{"arch": "jasper", "model": "CTC audio transcriber", "dataset": "short read English sentences (LibriTTS-R)", "train_examples": 26041, "n_mels": 64, "hop_length": 160, "input": "log_mel", "spec_augment": false, "win_length": 512, "tokenizer": "char", "vocab_size": 32, "norm": "batchnorm", "activation": "relu", "channel_attention": "se", "depths": [3, 3, 3], "kernel_size": 5, "stem": "single", "widths": [128, 160, 192], "init": "xavier_uniform", "residual_init": "none", "optimizer": "adamw", "lr": 0.0029, "beta1": 0.95, "beta2": 0.99, "eps": 1e-08, "grad_clip": 1.0, "l1_shrink": 0.03, "steps": 8000, "batch_size": 256, "epochs": 78.6, "lr_schedule": "poly", "final_lr_fraction": 0, "warmup_steps": 240, "weight_decay": 0.1}
Rows from block 6, named by matrix and row number. Each number is 128 + 24 x the weight over the matrix's rms, rounded and kept within 0 to 255. All counts start at 0.
# short0: shortcut pointwise conv (model.blocks.6.short.0.weight, 192x160x1), inputs 0-159
short0.15 [128 136 126  83 128 159 129 101 128 129 126 106 128 127  89 127 108 124 138 129 126 128 150 175 129 129 102 122 128 128 110 117 128 113 129 126 128 128 123 128 128 131  64 128 128 128 128 128 128 129 128 128 115 148 128 129 125 128 128 128 127 127  89 129 126 128 128 127 128  90 107 127 114  26 131  70 128 128 128 128 128 136 141 130 133  86  89 128 127 113 127 128 127 124 128 128 129 129 123 128 128 129 128 127 128 125 114 125   9  95 128 135 127 128 128 132 129 128 131 127 141 128 145 129 128 128 128 128 128 127 128 128  30 128 128 128 121 129 128 128 117 128 112 105 126 148 126 116  59 128 117  76 128 129  73 129 128 128 128 128]
short0.16 [128 128 146  25 119 128  35  87 129 128 127 136 126 126 131  85  99 129 128 128 128 123 132 137 128 128 128 114 128 122 133 128 134 128   0 104 128 128 128 135 128 128 129 128 119 149 128 130 128 129 128 128 129 128 128 123 127 128 100 128 128 128 128 119 128 128 112 128 128 128 125 128  97 128 127 126 128 113 124 128 125 128 130 128 128 127 128 122 116 128 128 128 100 128 120 127 128  17 131 128 123 128 132 128 142  83 129 160 128 119  60 118 130  98 128 128 128 125 126 129 126 126  28 128 128 148 128 129 127 128 159 126 108 116 127 128  83 129 128 128 128 129 127 128 129  61 127 128 125 129 128 128 130 136 128 127 128 151 136 146]
short0.17 [133 129 128 128 128 128 128 127 121 129 128 128 128 125 128 127 128 128 114 131 110 128 128 130 128 131 128 128 158 140 122  69  71 128 128 128   0 108 128 123 128 149 110 122 128 125 139 128 127 132 128 128 130 128 130 128 128 128 137  92 128 126 128 128 127 128 127 128 128 127  92 130 129 128 128 128 128 128 126 128 128 128 128 144 117 128 123 154 181 128   0 107 128 128 152 120 128 128 140 128 129 128  90 128 106 129 128 128 128 124  95 128 130  99 114 125 126 122  72 128 126 129 128 158 118 151 127 128 127 130 122 128 128   0 128 128 128 128 131 128 129 128 128 128 129 130 128 129 129 115 127 128 116 128 128 128 121 111  71 103]
short0.18 [128 128 112 128  97 128  40 128 131 118 128 128 128 113  82 101 127 128 109 128 131  72 128 127 107 128 128 127 125 135 128 128 108 123 128 126 128 128  20 127  57 131 128 126 127 128 118 128 128 128 125 120 126 123 127 127  87  47 128 128 125 126 129 126  63 125 128 128 128 116 128 128 129  90 128 128 128  90 132 128 113 152 124 143 129 128 128 127 177 128  95 150 106 182 151 128 128 110  91 121 128 128 172 121 130 129 117  94 128 129 128 128 122 104 117 129 129 128 128 128 119 128 128 128 126 128 127 128 132 128 129 141 120 128  54 128 128 127 130 128 128 144 121 128 126  67 128 128 127 129 119 125 127 128 128 129 128 128  71 129]
short0.19 [128 130 126 180 118 119 119 130 128 128 127 128 122 128 128 128  95 134 132 129 129 128 128 121 129 232 128 128  94 113 124 146 128 128 128 128 123 129 132 128 111 130 128  40 128 127 128 126 128 131 143 128  93 133  72 128 153 129  71 128 163 128 128 128 124 122 127 125 128  87 127 103 128 128 128 128  88 126 128 108 127 128 128 119 128 133 127 159 128 127 124 133 129 101 128 128 128 127 110 128 133 158 124 128 128 114  95 128 128 127 128 123 126  93 129 134 131 113 123 131 128 128 146 115 128 130 128 128 128  88 129 100 137 107  60 127 112 130 128 128 128 125 128 128 134 128 128 168 127 128 128 126 141 144 129 128 126  53 125 128]
short0.20 [129 128 128 128 129 121 128 128 132 128  76 128 126 130  62 126 168 235 127 128 144 128 121 142 130  89 128 132 103 127 180 128 127  44 128 125 128 123 128 108 173 128 129 164 128 127 127  46 127 122 110 128 128 138 129 108 128 135 151 128 102 129 128 135 128 128 148 128 106 126 127 113 127 128 128 128 128 151 130 128 128 128 128 128 127 122 120 130 135 135 125 128 129 127 128 128 129 122 128 173 133 129 130 128 128 128 127 100 127 129 155 129 111 126 107 127 163 127 126 128 129 117 136 129 127 129 167 136 128 123 128 118 129 119 128 128 128 128 129 128 128  98 133 156 119 127  30 128 128 136 130 118 128 130 126 128 170 128 125 128]
short0.21 [128 128 128 128 129 128 124 126 137 129 118   2 128 127 128 128 128  93 128 128 128 128 128 128  65 133 128 124 131 128 128  62 129 128 128 128 130 108 128 128 130 126  95 128 120 127 121 128 128 128 139  51 128 128 129 102  43 130 126 128 131 128 114 113 128 113 103 128 123 118 126 127 128 128 128 127 124 129 140 147 128 126 130 128 133   0 122 128 128 128  52 127 128 128 128 128 120 101 123 133 116  77 128 128 128 117 127 127  39 125 107 125 128 124 128 129   0 127 125 121 128  93 128 125 128 120 131 128 128 129 128 118 128 128 129 122 128 162 128 128 123 128 127 121 128 103 128 126 128 128 127  83  96 152 128 124 127 129 130 127]
short0.22 [129 128 127 128 117 125 128 139 132 128 140 127 128 129 111 128 127 101 129 128 127 128 129 129 125 128 128 122 151 101 127 122 130  91 128  36  22  94 129 128 133  76 136 132 127 122 139 127 121 121 131 127 128 128 128 131 125 131 159 128 128 127 128 128 132 128  69 124 128 128 128 139 127 120 126 103 124 130 128 129 129 129 128 137 128 129 127 128 142 136 128 128 128 125 128 127 129 128 129 143 123 128 127 128  56  56 123 121 128 119 128 125 136 128 124 128 127 128 128 127 113 127 125 128 118 128 129  29 125 106 136 128 162 128 128 139 127 128 131 128 128 130 123 141 128 129 134 128 168 127 128 155 128 128   0 133 126 110 181 110]
short0.23 [  8 143  83 127 123 135 112 127 121 128 128 131 125 128 129 128 128 128 129 128 120 128 130 119 128 106 128 131 129 128 131 130 137 128 128 113  88 130 128 128 129 128 128 124 124 124 127  84 128  92 123 128  91 128 127  25 128 128 131 128 140 128 128 124 128 128 130  74 126 129 128 128  93   9 134 125 127 127 128 128 109 130 122  88 126 128 128  23 104 128 128 110 128 124 127 127 128 125 132 128 128 128 114  83 120 128 127 129 133 128 160 130 130 128 128 128 133 135 144 129 128 131 128 134  68 127 128  95 128  76 128  92 129  22  78 129 128 125 128 128 133 128 128 128 123 144 128 128 135 143 143 128  84 128 127 131 128 128 128 127]
short0.24 [129 128 108 143 129 128 101 129 140 128 133 128 128   0 128  63 128 128 130 130 128  84  90 129 128 126 128 128 128 134 129 126 128 128 127 126 128 128   9  41 128 130  40 128 125 128 133   0 128 128 128 129 127 130 131 128 128 128 131 128 124 131 129 128 128 128 128 128 128 128 132 129 128  27 149 127 128 128 129 157 125 121 130 128 144 128 128 127 128 128 128 130  33 128 127 128 128 122 103 131 160 128 129 124 129   0  44 127 129 128 129 128 128   8 143 120 128 126 143 142 128 128 125 126 130 128 129 129 128 128 128 128 127 128 128 128 128 128 128 128 130 128  75 134 128 128 125 128 128 127  74 127 128 130 126 127 128 128 136 128]
short0.25 [118 125 128 128  94 128 129 128 126 115 129 118 128  56 137 125 127 139 128 128 122 128 130 128 128  84 128 128 128 128  84  65  98 126 132 112   0 134 128 128 126 120 129 128 132 128 116 128 128 113 128 129 154 113 131 128 128 130 128  66 127 127 145 128 128 101 124  45 128 128 128 129 129 128 156 128 128 134 127 128  62 128 134 128 129 112 128 128 124 144  61 137 129 128 128 128 129 128 128 129 134 128 128 134 125 128 128 134 128 117 127 129 124 128 124 185 128 119 128 125 128 128 128 128 128 128 124 116 104 124 128 128 129  44 129 125 135 128 128 128 128 128 121 128   0 128 128 129 128 140 128 128 128 127 120 137 186 130  81 137]
short0.26 [128 128 113  95  98 128   8  87 125 114  82 128 127 128 128 118 112 126 128 117  75 128 128 128 123 131 128 102 126 101 129 107 128 119   0 129 118 128 127 130 142 151 121 123 128 128 129 128 124 135  31 128  72 124 128 130 128 129 128 128 120 113 164 121 128 128  42 129 128 131 116 109 128  49 126 128 128 127 149 128 110 133 134 130 138 132 128 124  67 128 127  75 128 128 128 126 134 127 113 108 135 128 128 115 129 122 128 128  49 128  89 119 128 128 128 128 131 126 128 127 129 127 128 128 128 133 128 128 133 110 128 117 129 109 136 129 128 128 128 114  87 124 103 124 133 125 128 134  97 128 128 128 127 133 128 131 128 129 128 139]
short0.27 [128 128  86 128 127  93 124 129 128 126 128 128 107 128 129 128 127  51 128 163 128   0 128  91 105 127 128 126 127  97 130 130 128 130 128 128 128 128 127 135 127 156 122 129 131 128 127 128 128 135 134 128 129 129 127 128  95 116 128 128 128 128 128 130 178 134 127 128 128  60 129 128 167 129 128 128  20 128 126 128 128 128 141 129 113 127 128 128 127 129   7 129 128  37 129 128  36 128 128 128 128 124 114 128 127 126 147 141  95 128 128 130 128 128 127 128 137 128 118 127 128 128 128 128 105 123 128 128 128 128 128 129 127 128 128 127 127 126 128 128 129 128 128 128 128 132 107 122 128 124 130   0  63 128  88  89 129 129 156 128]
short0.28 [139 127 126 106 128 127 129 101  98 128 128 131  63 127 129 127 128 128 129 128 128 127 125 129 103 128 128 172 116 128 123 126 127 121 128 129 129 127 136 127 128 133 119 129  86 177 128 129 128 130 149 128 128 126 128 128 128 128 114 130 126 111 128 128 127 128 128 128 128 128 129 128 132  82 126 128 128 128 128 114 128 102 123 127 126 129 116 126 130 130 128 128  60 129 128 128 128  92 128 126 118 127 128 130 128 138 128 131 129 131  74 127 105 129 112 128 128 128 127 127 128 128 112 128 124 127 130 132 148 135 128 128 128 163 128 121  88   0 128 126 128 129 126 129 110 135 127  58 128 127  60 128  81 128 128 128 123 179 159 128]
short0.29 [128 132 144 128 129 124 128 128 128 128 178 128  93 128 128  92 128 128 178  76 137 128 128 133 113 121 128 127 128 126 128 128 129 138 128 126 128 127 103 128 130 128 110 124 114 125 158  66 152 126 128  82 128 128 128 129 128 128 145 109 121 127 131 128 129 112 128 128  60 127 128 129 127 128 128 118 128 128 127 102 126 127 129 130 127  67 131 128 127 128 128 128 127 125 131 125 127 126  88 127 128 128 143 128 125 136 128 136 128 128 128 101 130 128 143 159 128 125  90 125 128 128 103 109 130 128 126 128 172 128  93 118 127 128 128 115 109  63 115 128 128 128 128 128 130 128  41 128 125 128 128 128 128 128 121 129 128 128 126 128]
short0.30 [128 125 128 167 125 128  93 128 128 112 150 128 128 132 106 101 130 128 128 128 120 128 128 164  64 121 128 123 128 129 127 128 134 127  90  82 128  98 121 120 129  98 128 128 135 128 128 128 128 115 137 131 128 116 114 130 122 129 141 127 128 128 174 120 128 128 126 127 128 130 127 130 148 128 128   0 128 128 100 133 128 127 128 119 162 128 122 128  97 129 127 129 128 132 144 112 128 128 128 153 127 128 128 116 154 128 128 128 128 126 128 125 128 125 128 152 122 128 128 126 128 116 128 127 110 131 123 126 128 128  16 140  82 149 129 128 107 128 130 143 128 130 128 107 143 128 133 127 148 128 119 128 128 130 105 128 128 128 128 130]
short0.31 [136 140 128 124 131 125 127 128  90 129 128 108 128 128 130 128 135 128 129 121 127 120 128 123 128 128 128 139 128 130 128 100 129  70 124 127 128  86 129 129 104 128 128 134 128 125 128 127 126  69 128 107 127 128 130  75 113 103 111 128 128 134 137 126 127 125 127 128 125 129 128 128  96  13 131 128 122  55 124 127 128 128 121 128  87 127 128 125 126 138 142 113 127 128 121 128 130 128 126 129 130  48 128 159 115 128 128 130 128 128  70 108 110 166 128 128 103 129 127 131  93 130 143 128 130 128 144 128 112 128 124 128 129 128 128 104 128 128  52 131 128 128 128 148 128 112 128 128 128  80   0 127 128 126 137 126 128 128 128 111]
short0.32 [128 127 116 128 128 128 128  93 134 110 174 122 129 131 128 130 128  15 124 137 129 128   0 115 128 128 128 127 124 128 128 128 128 123 112 125 126  96 128 129 129  81 121 128 128 128 129 128 100 128 218 130 129 128 128  55 128 124 139 129 128 128 128 115 128 189 128 161  87 130 128 128 128 128 128 100 101 129 128 142 134 127 130 128 132 128 128 107 136 128 128 128 129  78 128 118 128 119 128 128 128 136 131 127 128 128 126 139 125  15 128  91 128 128 128 129  56 128 128 128 128 127 128 132 127 126 128 129 128 131 128 121 127 125 147 128 128 143 128 128 104  73  70 128 128 128 135 129 128 128  83 136 128 127 136 107 128 128 133 118]
short0.33 [128 128 144 128 128 128 124 126 155 128 128 128  84 128 130 128  76  70 128 127 129 128  83 127 150  92 128 129 125 129   0 117 128 128 128 127 129 117 129  99 128 120 131 134 128 129 127 128 128 127 128  93 130 128 128 134 108 128 128 128 128 123 129 127 128 128 122 128 109 128  75 156 128 128  62   4 128 129 128 129 128 127 133 132 132 127 126 128 126 138  57 128 129 128 128 128 128 128 129 128 128 127 127 124 128 128 127 105 128 124 111 127 128 129 128 143 128 128 152 128 126 126 120 128 128  62 125 138 126 128  95 128 131 125 128  72 128 128 128 187 119 131  58 132 128 123 128 127 129 132 127 128 129 123 128 128 122 128 128  91]
short0.34 [131 128 129 140 127 128 128 101 128 128 128 133 123  72 129  54 129 127  52 129 105 126 133 115 129 128  61 127 128 127 132 130 118 123 129 128 128 126 128 128 128 128 126 128 128 127  70 128 128 127 126 118 126 129 153 128 128 128 127 128 128  89 136 128 128 111 128 128 128  92 128 126 114  94 128 128 128  67 128  94 128 128 128 128 128 128 123 141 127 126 105  84 128 128 128 133  92 128 127 123 128 120 127 128 129 129 104 128  53 128 113 128 128 128 111 128 128  92 127 129 128 126 128 128 128 128  40 127 105 132 132 128 128 128 127 128 108 128 128 128 128 127  69 114 122 128 132 127 128 130  87 128 128 128 133 135  97 128 123 128]
short0.35 [128 129 128  60 100 128  65 123 124 127 127  21 128 128 116  83  97 128  98 128 128 128  91 130 108 128 128 113 123 128 114 116  49 128 128 126 121 128 129 124 131 127   6 128 129 125 126 128 128 104 128 128 131 129 128 153  93 128 128 128 128 121 127 129 128 110 128 128  61 128 126 146 128 128 128 128 128 128 128 132 128 128 128 129 132  89 128 128 128  71 128 127 128 128 128  82 133 128 127 128 128 117 106 128 164  77 118 126 128 128 129 132 128  95 158  83  94 128 128 132 110 128 132 119 128 128 128 120 121 134 128 128  50 141 132 128 129  87 110 150 102 124 126 128 127 121 128 128 128 109 128 128 128 133 122 127 128 127 128 120]
short0.36 [133 128 127 134 128 128 133 128 128 126 129 128 132  14 131 129 128 128 128 128 127 129 128 128 130 159 127 128 128 125 129 122 128 128 122  81 128 128 125 128 126 128 129  89 117 128 111 128  94 148 123 128 130 132 159 124 128 114  96  72 134 128 130  84 126  84 128 128 129 122  30 128  70 127 124  44 128 129 130 151 128 172 128 124 127 127 127 128 128 111 135 127 129  98 134 128 128   0 129 128 128 131 127 131 128 127 128 128 128 128 118 128 128 128 129 142 129 126 128 127  40 128 103 127 128 129  95 117  59 128 118 122 117 131 125 131 101 128 140 128 124 127 110 128 134 128 127 128 128 128  82 128 128 126 141 138 128 128 128 106]
short0.37 [131  96 112 129 127 128 129 127 129 128 128  81 128 128 114 128  80  37 131 106 136 128 124 128 110 128 118 126 105 128 128 129 130 128 124 122 128 152 128 127 110 117 111 133  90 128 138 128 128 128 138 128 128 128 135 129 128 128 129 128 128 128 109 109 133 128 128 129 128 129 101 126 108 128  80 120  62 128 128 128 121 126 130 128 128 109 128 128 144 129  93 128 128 128 123   0 122 106 128  32 128  71 135 107 131 123 128 128 128 129 120 121 128 128 115 118 128 128  84 128 129 142 127 119 129 128 122 149 113 126 128 128 131 128 129  86 128 143  68 129 128 128 128 124 130 128 128 128  63 116 126 127 128 128 129 128 129 138 145 130]
short0.38 [126 128 128 129 136 128  76 150 128 128 130 138 132 145 134 128 129 128 127 129 121 121  88 129 128 124 137 128 129 128 128 128 128  13  84 128 105 128 127 134 128 128 128 128 132 128 158 128 108 129 131 128  70 128 127 128 131 110 127 128  74 128 172 128 155 128 118 130 104 139 120 128 128 103 131 127 128 128 129 128 124 128 130 121 136 128 136 115  70 128 128 130 128 169 183 117 124 128 128 128 128 128 132 128 128  98 128 125 127 147 148 137 132 123 128 132 128 127 155 137 128 135 130 118 133 128 128 115 128 128 128 128 128  40 129 128 128 128 148 127 137 127 128 128 138 109 128 166 128 128 132 151 128 128 123 128 127 128 128 124]
short0.39 [105 109 137 128 129 129 127 129 154 128 125 124   0 129 128 128 114   8 132 118 127 125 128 128 128 108 128 128 132 127 137 128 128 128 128  59  88 128 128 127 157 128 128 128 141 105 138 127 109 128 128  94 125 128 134 128 124 128 128 127 135 128 128 117 146 128 132 128 129 128 108 128 172 127 130 128 109 128  76 129 134 131 126 139 128 128 116 192 128 121 125 110 129 129 120 128 122 128 109  76 133 127 144 128 128 128 134 127  27 134 128 128 128 128 128 136  78 133  53 118 128 141 128  88 133 128 123 128  45 128 128 157 128 129 125 126  51 128 128 128 127 128 128 128 126 132 128 124 128  52 129 128 128 143 144 127 128 119 129 128]
short0.40 [128 154 130 128 128  66 115 149 128 128 128  85 117 129 129 128 116 128 129 109 127 133 129 110 129 128 128 133 125 128 133 128 128 128 128 128 112 132 128 130 128 132 128 122 128 127 128 128 123 116 126 128 128 127 128 128 128 129 133 100  39  41  62 128 128 128 128 128 129 128 128 126 128 110 128 128 128  60 109 128 128 130 123 135 128 127 130 128 151 128 128 128 128 108 116  55 131 127 128 127 125 128  71 150  94 128 128 135 122 131 128 128 123 166  71 127 125 129 128 128 127 165 128 129 134 128 119 128 123 129 123 123  56 128 128 128 130 128 132 128 128 128 128 128  49 128 129 128 122  37 128 128  39 114 128 132 108 102 128 155]
short0.41 [127 131 128 130 128 130 131 128 133 128 149 129  26 128  78 131 128 129 129 147 121 132 131 128 168 128 128  74 133 129 120 151 128 128 127 129 128 132 128  98 139 128  59 128 128 128 131  30 128 131 131 126 129 128 128 131 128 128 128  42 128 135 128 128 168 146 128 141  66 127 128 130  78 129 128 128 128 131 128 127 128 129 128 129 128 125 131 129 128 128 140 126 129 127 129 133 133 125 128 131 128 134 128 128  96 131 128 128 123 128 130 157 127 124 118 128 157 128   0 129 137 128 128 128 123 129 135 137 137 128 128 128 129 126 126 131 128 133   0 128 128  64 132 128 126 128 124 128 128 129 129 130 176 122 129 152 105 128 131 128]
short0.42 [128 128 136 137 167 108 128 129  31 130 125 188 122 101  71 128 133 153 128 152 128 147 128 128 152  20 128 128 127 128 128 129 144 128 129 125 128 130 134 129 127 128 127 128 128 126 129 128 128 128  99 176 128 128 130 128 148 128 127  78 128 126 128 128 139 139 128 128 157 128 132 166 128 128 128 122 150 130 128 129  45 126 128 128 126 129 141  71 124 136 132 128 130 161  81 128 124 128 128 127 109 128 129 128 130 120 127 131 128 129 128 146 124 117 128 128 128 129 128 124 130 128 128 138 132 127 135 128 181 128  76 130 128 128 128 129 128 128 134 127 128 124 137 128 123 129 110 129 128 124 129 159 155 128 168 128 128 128 139 128]
short0.43 [128 128 121 128 126 127 127 128 128 128 128 126   0 128 127 128 126 129 128 128 128 123 128 125 127 128 127 127 127 128 115 113 130 128 128 135 128  90 129   0 128 100 128 128 120 115 128  88 127 128 116 128 127  90 128 128 128 128 124 128 129 132 128  88 119 128 126 135 128 122 127 128 128  92 109 128 128  94 128 125 124 128 128 131 150 111 129 128 130 128 128 124 121 127 128 128 128 128 128  14 128 128 128 126 128 132 129 111  78 128 128 128 128 128 126 128 128 128 127  92 128 122 114  94 128 128 125 128 128 124 127 128 124 129 128 129  73  73 127 128  79  68  95 127 127 128   0 126 128 126 125 113 126 128  83 128  97 129 128 142]
short0.44 [128 126 128 128 103 126 121 127 128 125 114 127 124 128 101  69 128  83 127 128 151  79 128 130 142 128 125 128 127 128 122 148 127  14 127 130 128 128 129 112 128  99 113  98 128 130 125 128  44  24 128 128 129 127 136 129 128 128 128 124 128 130 128 120 130 122 127 128 140 127 128 109 131 128 128  65 100 117 116 129 130 128 126 128 128 122 128 128 150 128 128 128 127 123 128 127 131  59 128 128 125 127 130 129 128 130  56 128  73  84 124 114 128 135 116 127 119 128 128 129 108 101 128 127 128 138 127 142  96 105 128 124 129 130 126  43 130 129  21  74 117 128 128 128 127 125 129 122 116 128 114 128 128 128 128 122 127 128 128 100]
short0.45 [128 124 128 128 128 122 128 128 128  89 137  86 128 128 127 128 124 128 128 124 143 127 129 128 128 128 128 144  85 179 131 102 127 128 126 129 109  82 127 126 128 118 129   0 128  87 128 106 113  99 105 100 128 128 133 136  94 128 128 130 137 129 128 141 128 122   0 139  67 129 127 127 127 128 128   0 120 128 128 102 128 131 128 130 144 115 128  92 128 130 130 100 128 128 128 126 130 124 128 155 130 128 128 128 128 128 112 140 128  82 128 128 131 128 128 128 119 128 123 129 128 100 128 129 128 124 128 128 125 125   4 128 142 128 131 128 128 129 127 126 127 131 127 133 132 128 131 139 128 126 121 135  99 128 128 124 126 129 128 128]
short0.46 [123  83 128 128 128 128 144 132 117 128 130 128  75 128 128 130 116  68 138 129 129 127 128 130 141 128 128 125 137 128 115 128 142 128  79 128 128 128 128 128 168 125 127 125 127 128 113 122  98 130 130 131 115 128 128 128 118 135 165 129 127 127 132 132 128 128 128 128 107  41  93 138  72 128 129 111 127 128 128 128 122 139 128 128 128 129  94 128 127  97 128 129 119  14 128 128 128 130 117  98 129 171 124  55 128 137 122 128 128   0 128 114 128 128 128 128 119 128 124 101 138 128 125 128 131 130 128 142 128 124 128 128 130 127 131 105 128 102 128 128 132 132 130  35 130 128  76 128 123 110 129 126 114 126 127 128 129 128 199 129]
short0.47 [128 130 130 156  59 101 128 128  86 115 128 136 128 128 127 124 128 128 129 128 132 128 128 128 111 131 128 128 134 128 129 128 128 105 128 128 128 120 127 128 108 128 154 118  63 128 128 116   6 128 128 127 109 153  25 128 128 128 127 121 128 128 122 127 128  73 131 128 130 115  79  79 128 129 128 128  99 127 128 128  88 140 128 123 142 128 127 125 128 117 133 144 127 123 152 128 140 128 128 128 159 129 128 112 132 128 128 128 128 128 127 126 128  94 128 128 164 128 128 128 126 128  80 128 128 129 139 128 128  82 130 128 128 121  87 109 116 128 127 141 137 131 120 115 159  94 122 158  78 128 128 128 128 131 128 128 137  68  27 128]
short0.48 [132 123 128 127 127 133 128 149 128 128 128 126 128 128 125 128 128 128 128 130 131 132 192 129 128 128 128 128 196 135 127 126 129  94 127 128 129 132 126 130 127 128 126 126 128 109 121 128  82 128 152 109 140 128 128 141 128 121 129 128 128 120 128 137 128 101 128 128  97 128 130 148 129 128 128   0 123 128 128 143 128 106 128 128 126 120 144 122 119 109 128 137 128 133  99 128 133 128 128 128 179 128 128 132 128 118 127 127  60 126 128 128 128 128 146 128  30 128 128 131 130 128 128 140 128 128 128 128  32 128 149 128  87 182 128 128 122 146 127 129  86 118 115 128 133  39 127 128 127  44 128 128  59 123 107 128 131 128 128 129]
short0.49 [130 128 142 128 124 128  81 128 128 128 128 126 128 129 134  41 128  77 128 129 132 126  96 128 160 122 128 128 128 126  85 128 128 110  88 128 128 128   0 112 137 128 127 128 128 128 128 128 107 109 128 128 140 128 124 120 130 128 129 128 128 122 128 127 143 129 128 128 128 123 110 129 128 125 131 128 128   0 128 162 128 127 116 132 128 129 131 133 128 128 126 136 126 117 136   0 128 104 125 131 128  64 130 127  80 125 128 128 112 128 128 126  95 120 135 128 127 128 128 128  85 128 129 117 116 131 128 127 100 128 128 128 130 133  82 145 127 128  20 130 128 128 116 109 127 128 128 125 128 128 128 128  86 128 125 133 128  85 129 128]
short0.50 [125 121  50 130 128 142  61 112 127 128 124  88  99 128 126 128 132 115 128 134 131 128  84  77 129 122 129 128 136 128 134 128 123 128 130 136 128 128 122 128 107 128 109 128  69 127 128 127 132 128 128 128 126 128 129 128  99 133 116 128 127 128 142 128 128 106 126 128 128  65 128 124 133  60 211 129 132 129 127 120 128 129 128 128 124 123 128 128 121 104  63 149 126 120 129 128 128 135 128 128 121   0 128 141 113 127 128 127 130 132 121 122 128 128 131 129 128 128 129 128 102 128 128 125 146 128 127 128 128 128 127 128 128 119 128 126  92 134 126 129 128 136 128 128 128 128 129 143  75  39 128  30 128 128 131 112 130 127 115 128]
short0.51 [117 127 128 128 116 124 129 117 134  45 129 129 133   0 127 128  13 132 116 128 143 128  65 129 127   0 128  92 156 128 125  51  84 128 127 117 129 128 128 103  45 128 130 128 122 128 142 129 128 128 131 130 126 126 128 128 128 140 128 122 128 125 128 128 128 129 128 128 129 136 132 128 129 129 128 106 128  96 129 127 128 118 128 127  53 130 128 129 128 128  80 129 122 128 132 128 137 128 128 137 128 128 151 156 128 128 109 128 128 131  85 127 110 121 128 125  87 116 128 128 128 128 128 128 128 128 176 128 120 128 128 149 132 129 126 128 111 134   0 126 125 128 128 128  93 204 128 135 128 128 126 128 128 128 128 124 113 128 129 119]
short0.52 [127 130 127 129  78 128 128 128 131 114 129 178 128 134 128  62 127 128  86 115  56 127 132 128 130 128 128 130 163 128 127 136 130 127  97 130  34 105 128 137 128 128 117 128 122 128 126 125  64 131 152 128  86 128 128 127 128 152 120 128 128 128 147  89 128  21 125 123 126 123  60 128 139  84 129 128 112  98 128 128 102 128  74  92 128 128 128 128  95 130 132 127 125 116 128 128 128 128 128 127 134 128 129 128 128 132 129 124 128 130  77 125 131 113 127 127 128 127 125 128 115 128 126 123 129 135 128 128  92 127 127 127 123  31 125 129 128 128 128 130 128 131 128 128 128 104 126 128 127 128 127 108 122 127 128 128 126  77 128 128]
short0.53 [146 128 128 128 131 120 128 128 128 109 170 129 128 128 128 128 153 127 132 128 127 128 128 134 128 125 129 128 130 128 119 128 124 128 127 118 128 128 126 128 124 141 130   0 129 111  94 128 118 128 129 136 118 128 127 170 128 129 132 113 118 109 128 132 128 131 128 159 116 128 128 128 131  94 128 125 128 127 126 128 128 114 128 132 128  96 127 113 127 128 128 132  52 127 128  17 129 128 122  55 151 128 139 128 116 143 128 130  92  87 120 142 127 128 126 126 115 130   0 128 136 129 131 128 131 130 128 128 126 129 128 128 128 128 128 128 127  24 128 173 133 128 128 129  86 160 124 128 114 128 128 128 115 126 129 127 115 128 128 160]
short0.54 [129 129 125 117 128 128 128 125 105 129 131 128 128 128 128 127 128 128 128 126 159 128 127 103 128 128 128 128 125 153 128 126 152 110 128 128 127 128 161 116 131 126  81  14 129 128 128 128  81 128 128 129 128 127 130 127 112 128 128 128 129 109 126 140 128 122  18 115 126 125  78 128 128 128 131 118  92  76 126 128 110 128 148 128 115 129 128 128 142 128 124 128 130 128 128 101 112 129 132 128 168 127 127 117 128 131 124 105 128  81 128 121 159 128 129 140 130 126 132 129 128  98 152 129 128 117 127 122 112 126 152 175 128 116 130 128 128 128 128 128 120 128 114 128 138 132 108 155 128 145  93 128 128 127  24 127 107 126 128   0]
short0.55 [128 126 128 128  89 110  91 128 128 130 127 128 113 128 129 127 128 128 132 126  72 130 128 130 135 128 125 121 137 124 127 128 129 128 130 128 127 127 128  51 125 203 126   0 128 129 129 126 128 128 129 124 129 179 127 159 128 128  74 128 128 132 127 122 127 125  92 128 127 128 126 118 128 128 139 128 128 128 127 122 128 128 128 129 128 121 182  82 127 128 126  24 128 113 128 130 120 128 124 128 124 128 128   0 130 128 128 160 100 130 137 126 128 128 127 131 128 128 111 110 128 128 106 128 128 128 128 128 141 128 124 124 128 117 123 128 126 122 128 127  99 127 127  82 127 128  87 127 129 128 128 128 128 113 128 128 128 124 128 128]
short0.56 [128 128 126 128 125 128 128 107 126 108 165 127 142 130 128 138 126 119 129 127 107 128 140 128 136 136 128 127 128 128 126 128 130 128  67 128   3 129 127 128  91 128 163 128 128 127 115 129 105 112 171 128 143 111 115 111   0 135 120 129 130 129 138 131 136 116 128  47 128 119 126 126 128   0 122 128 127 128 128 126 112 128 129 128 128 133 121 143 125 129   0 133 128 128 118 130 123 128 130 131  94 128 128 128 175 128 126 128 128 106  85 127 128 128 131 125 121 128 112 115 128 133 128 128 128 128 128 127 127 124 128 128 131  79 160 128 128 131 128 128 127 136 139 128  78 112 104 128 127 126 131 126 128 128 149 130 137 128 120 129]
short0.57 [128 128 128 128 128  51 137 130 148 127 171 123 128 128 128 117 136 128 117 128 128 129  40  46  57 125 128 128 128 128 127 130 112  85 129 138 128 127 124 128 128  36 128 128 105 127 128 132 128  90 126 128 133 119 127 128 128 128 128 127 133 113 128 128 149 128 128 128 128 105 136 123 130 128 128 164 131 128 130 155  35 120 127 126 128 129 129 128 114 128 153 132 128 149 128  96 128 163 128 128 129   1 129 128 127 138 128 129 128 130 132 128 130 131 128 124 128 119 128  71 123 138 128 128  77 128 128 127 130 128 123 190 127 128 128 112 127 128 129 160 164 128 127 129 126 138 128 148  73 128 123 128 128 131 129 128 128 128 128 123]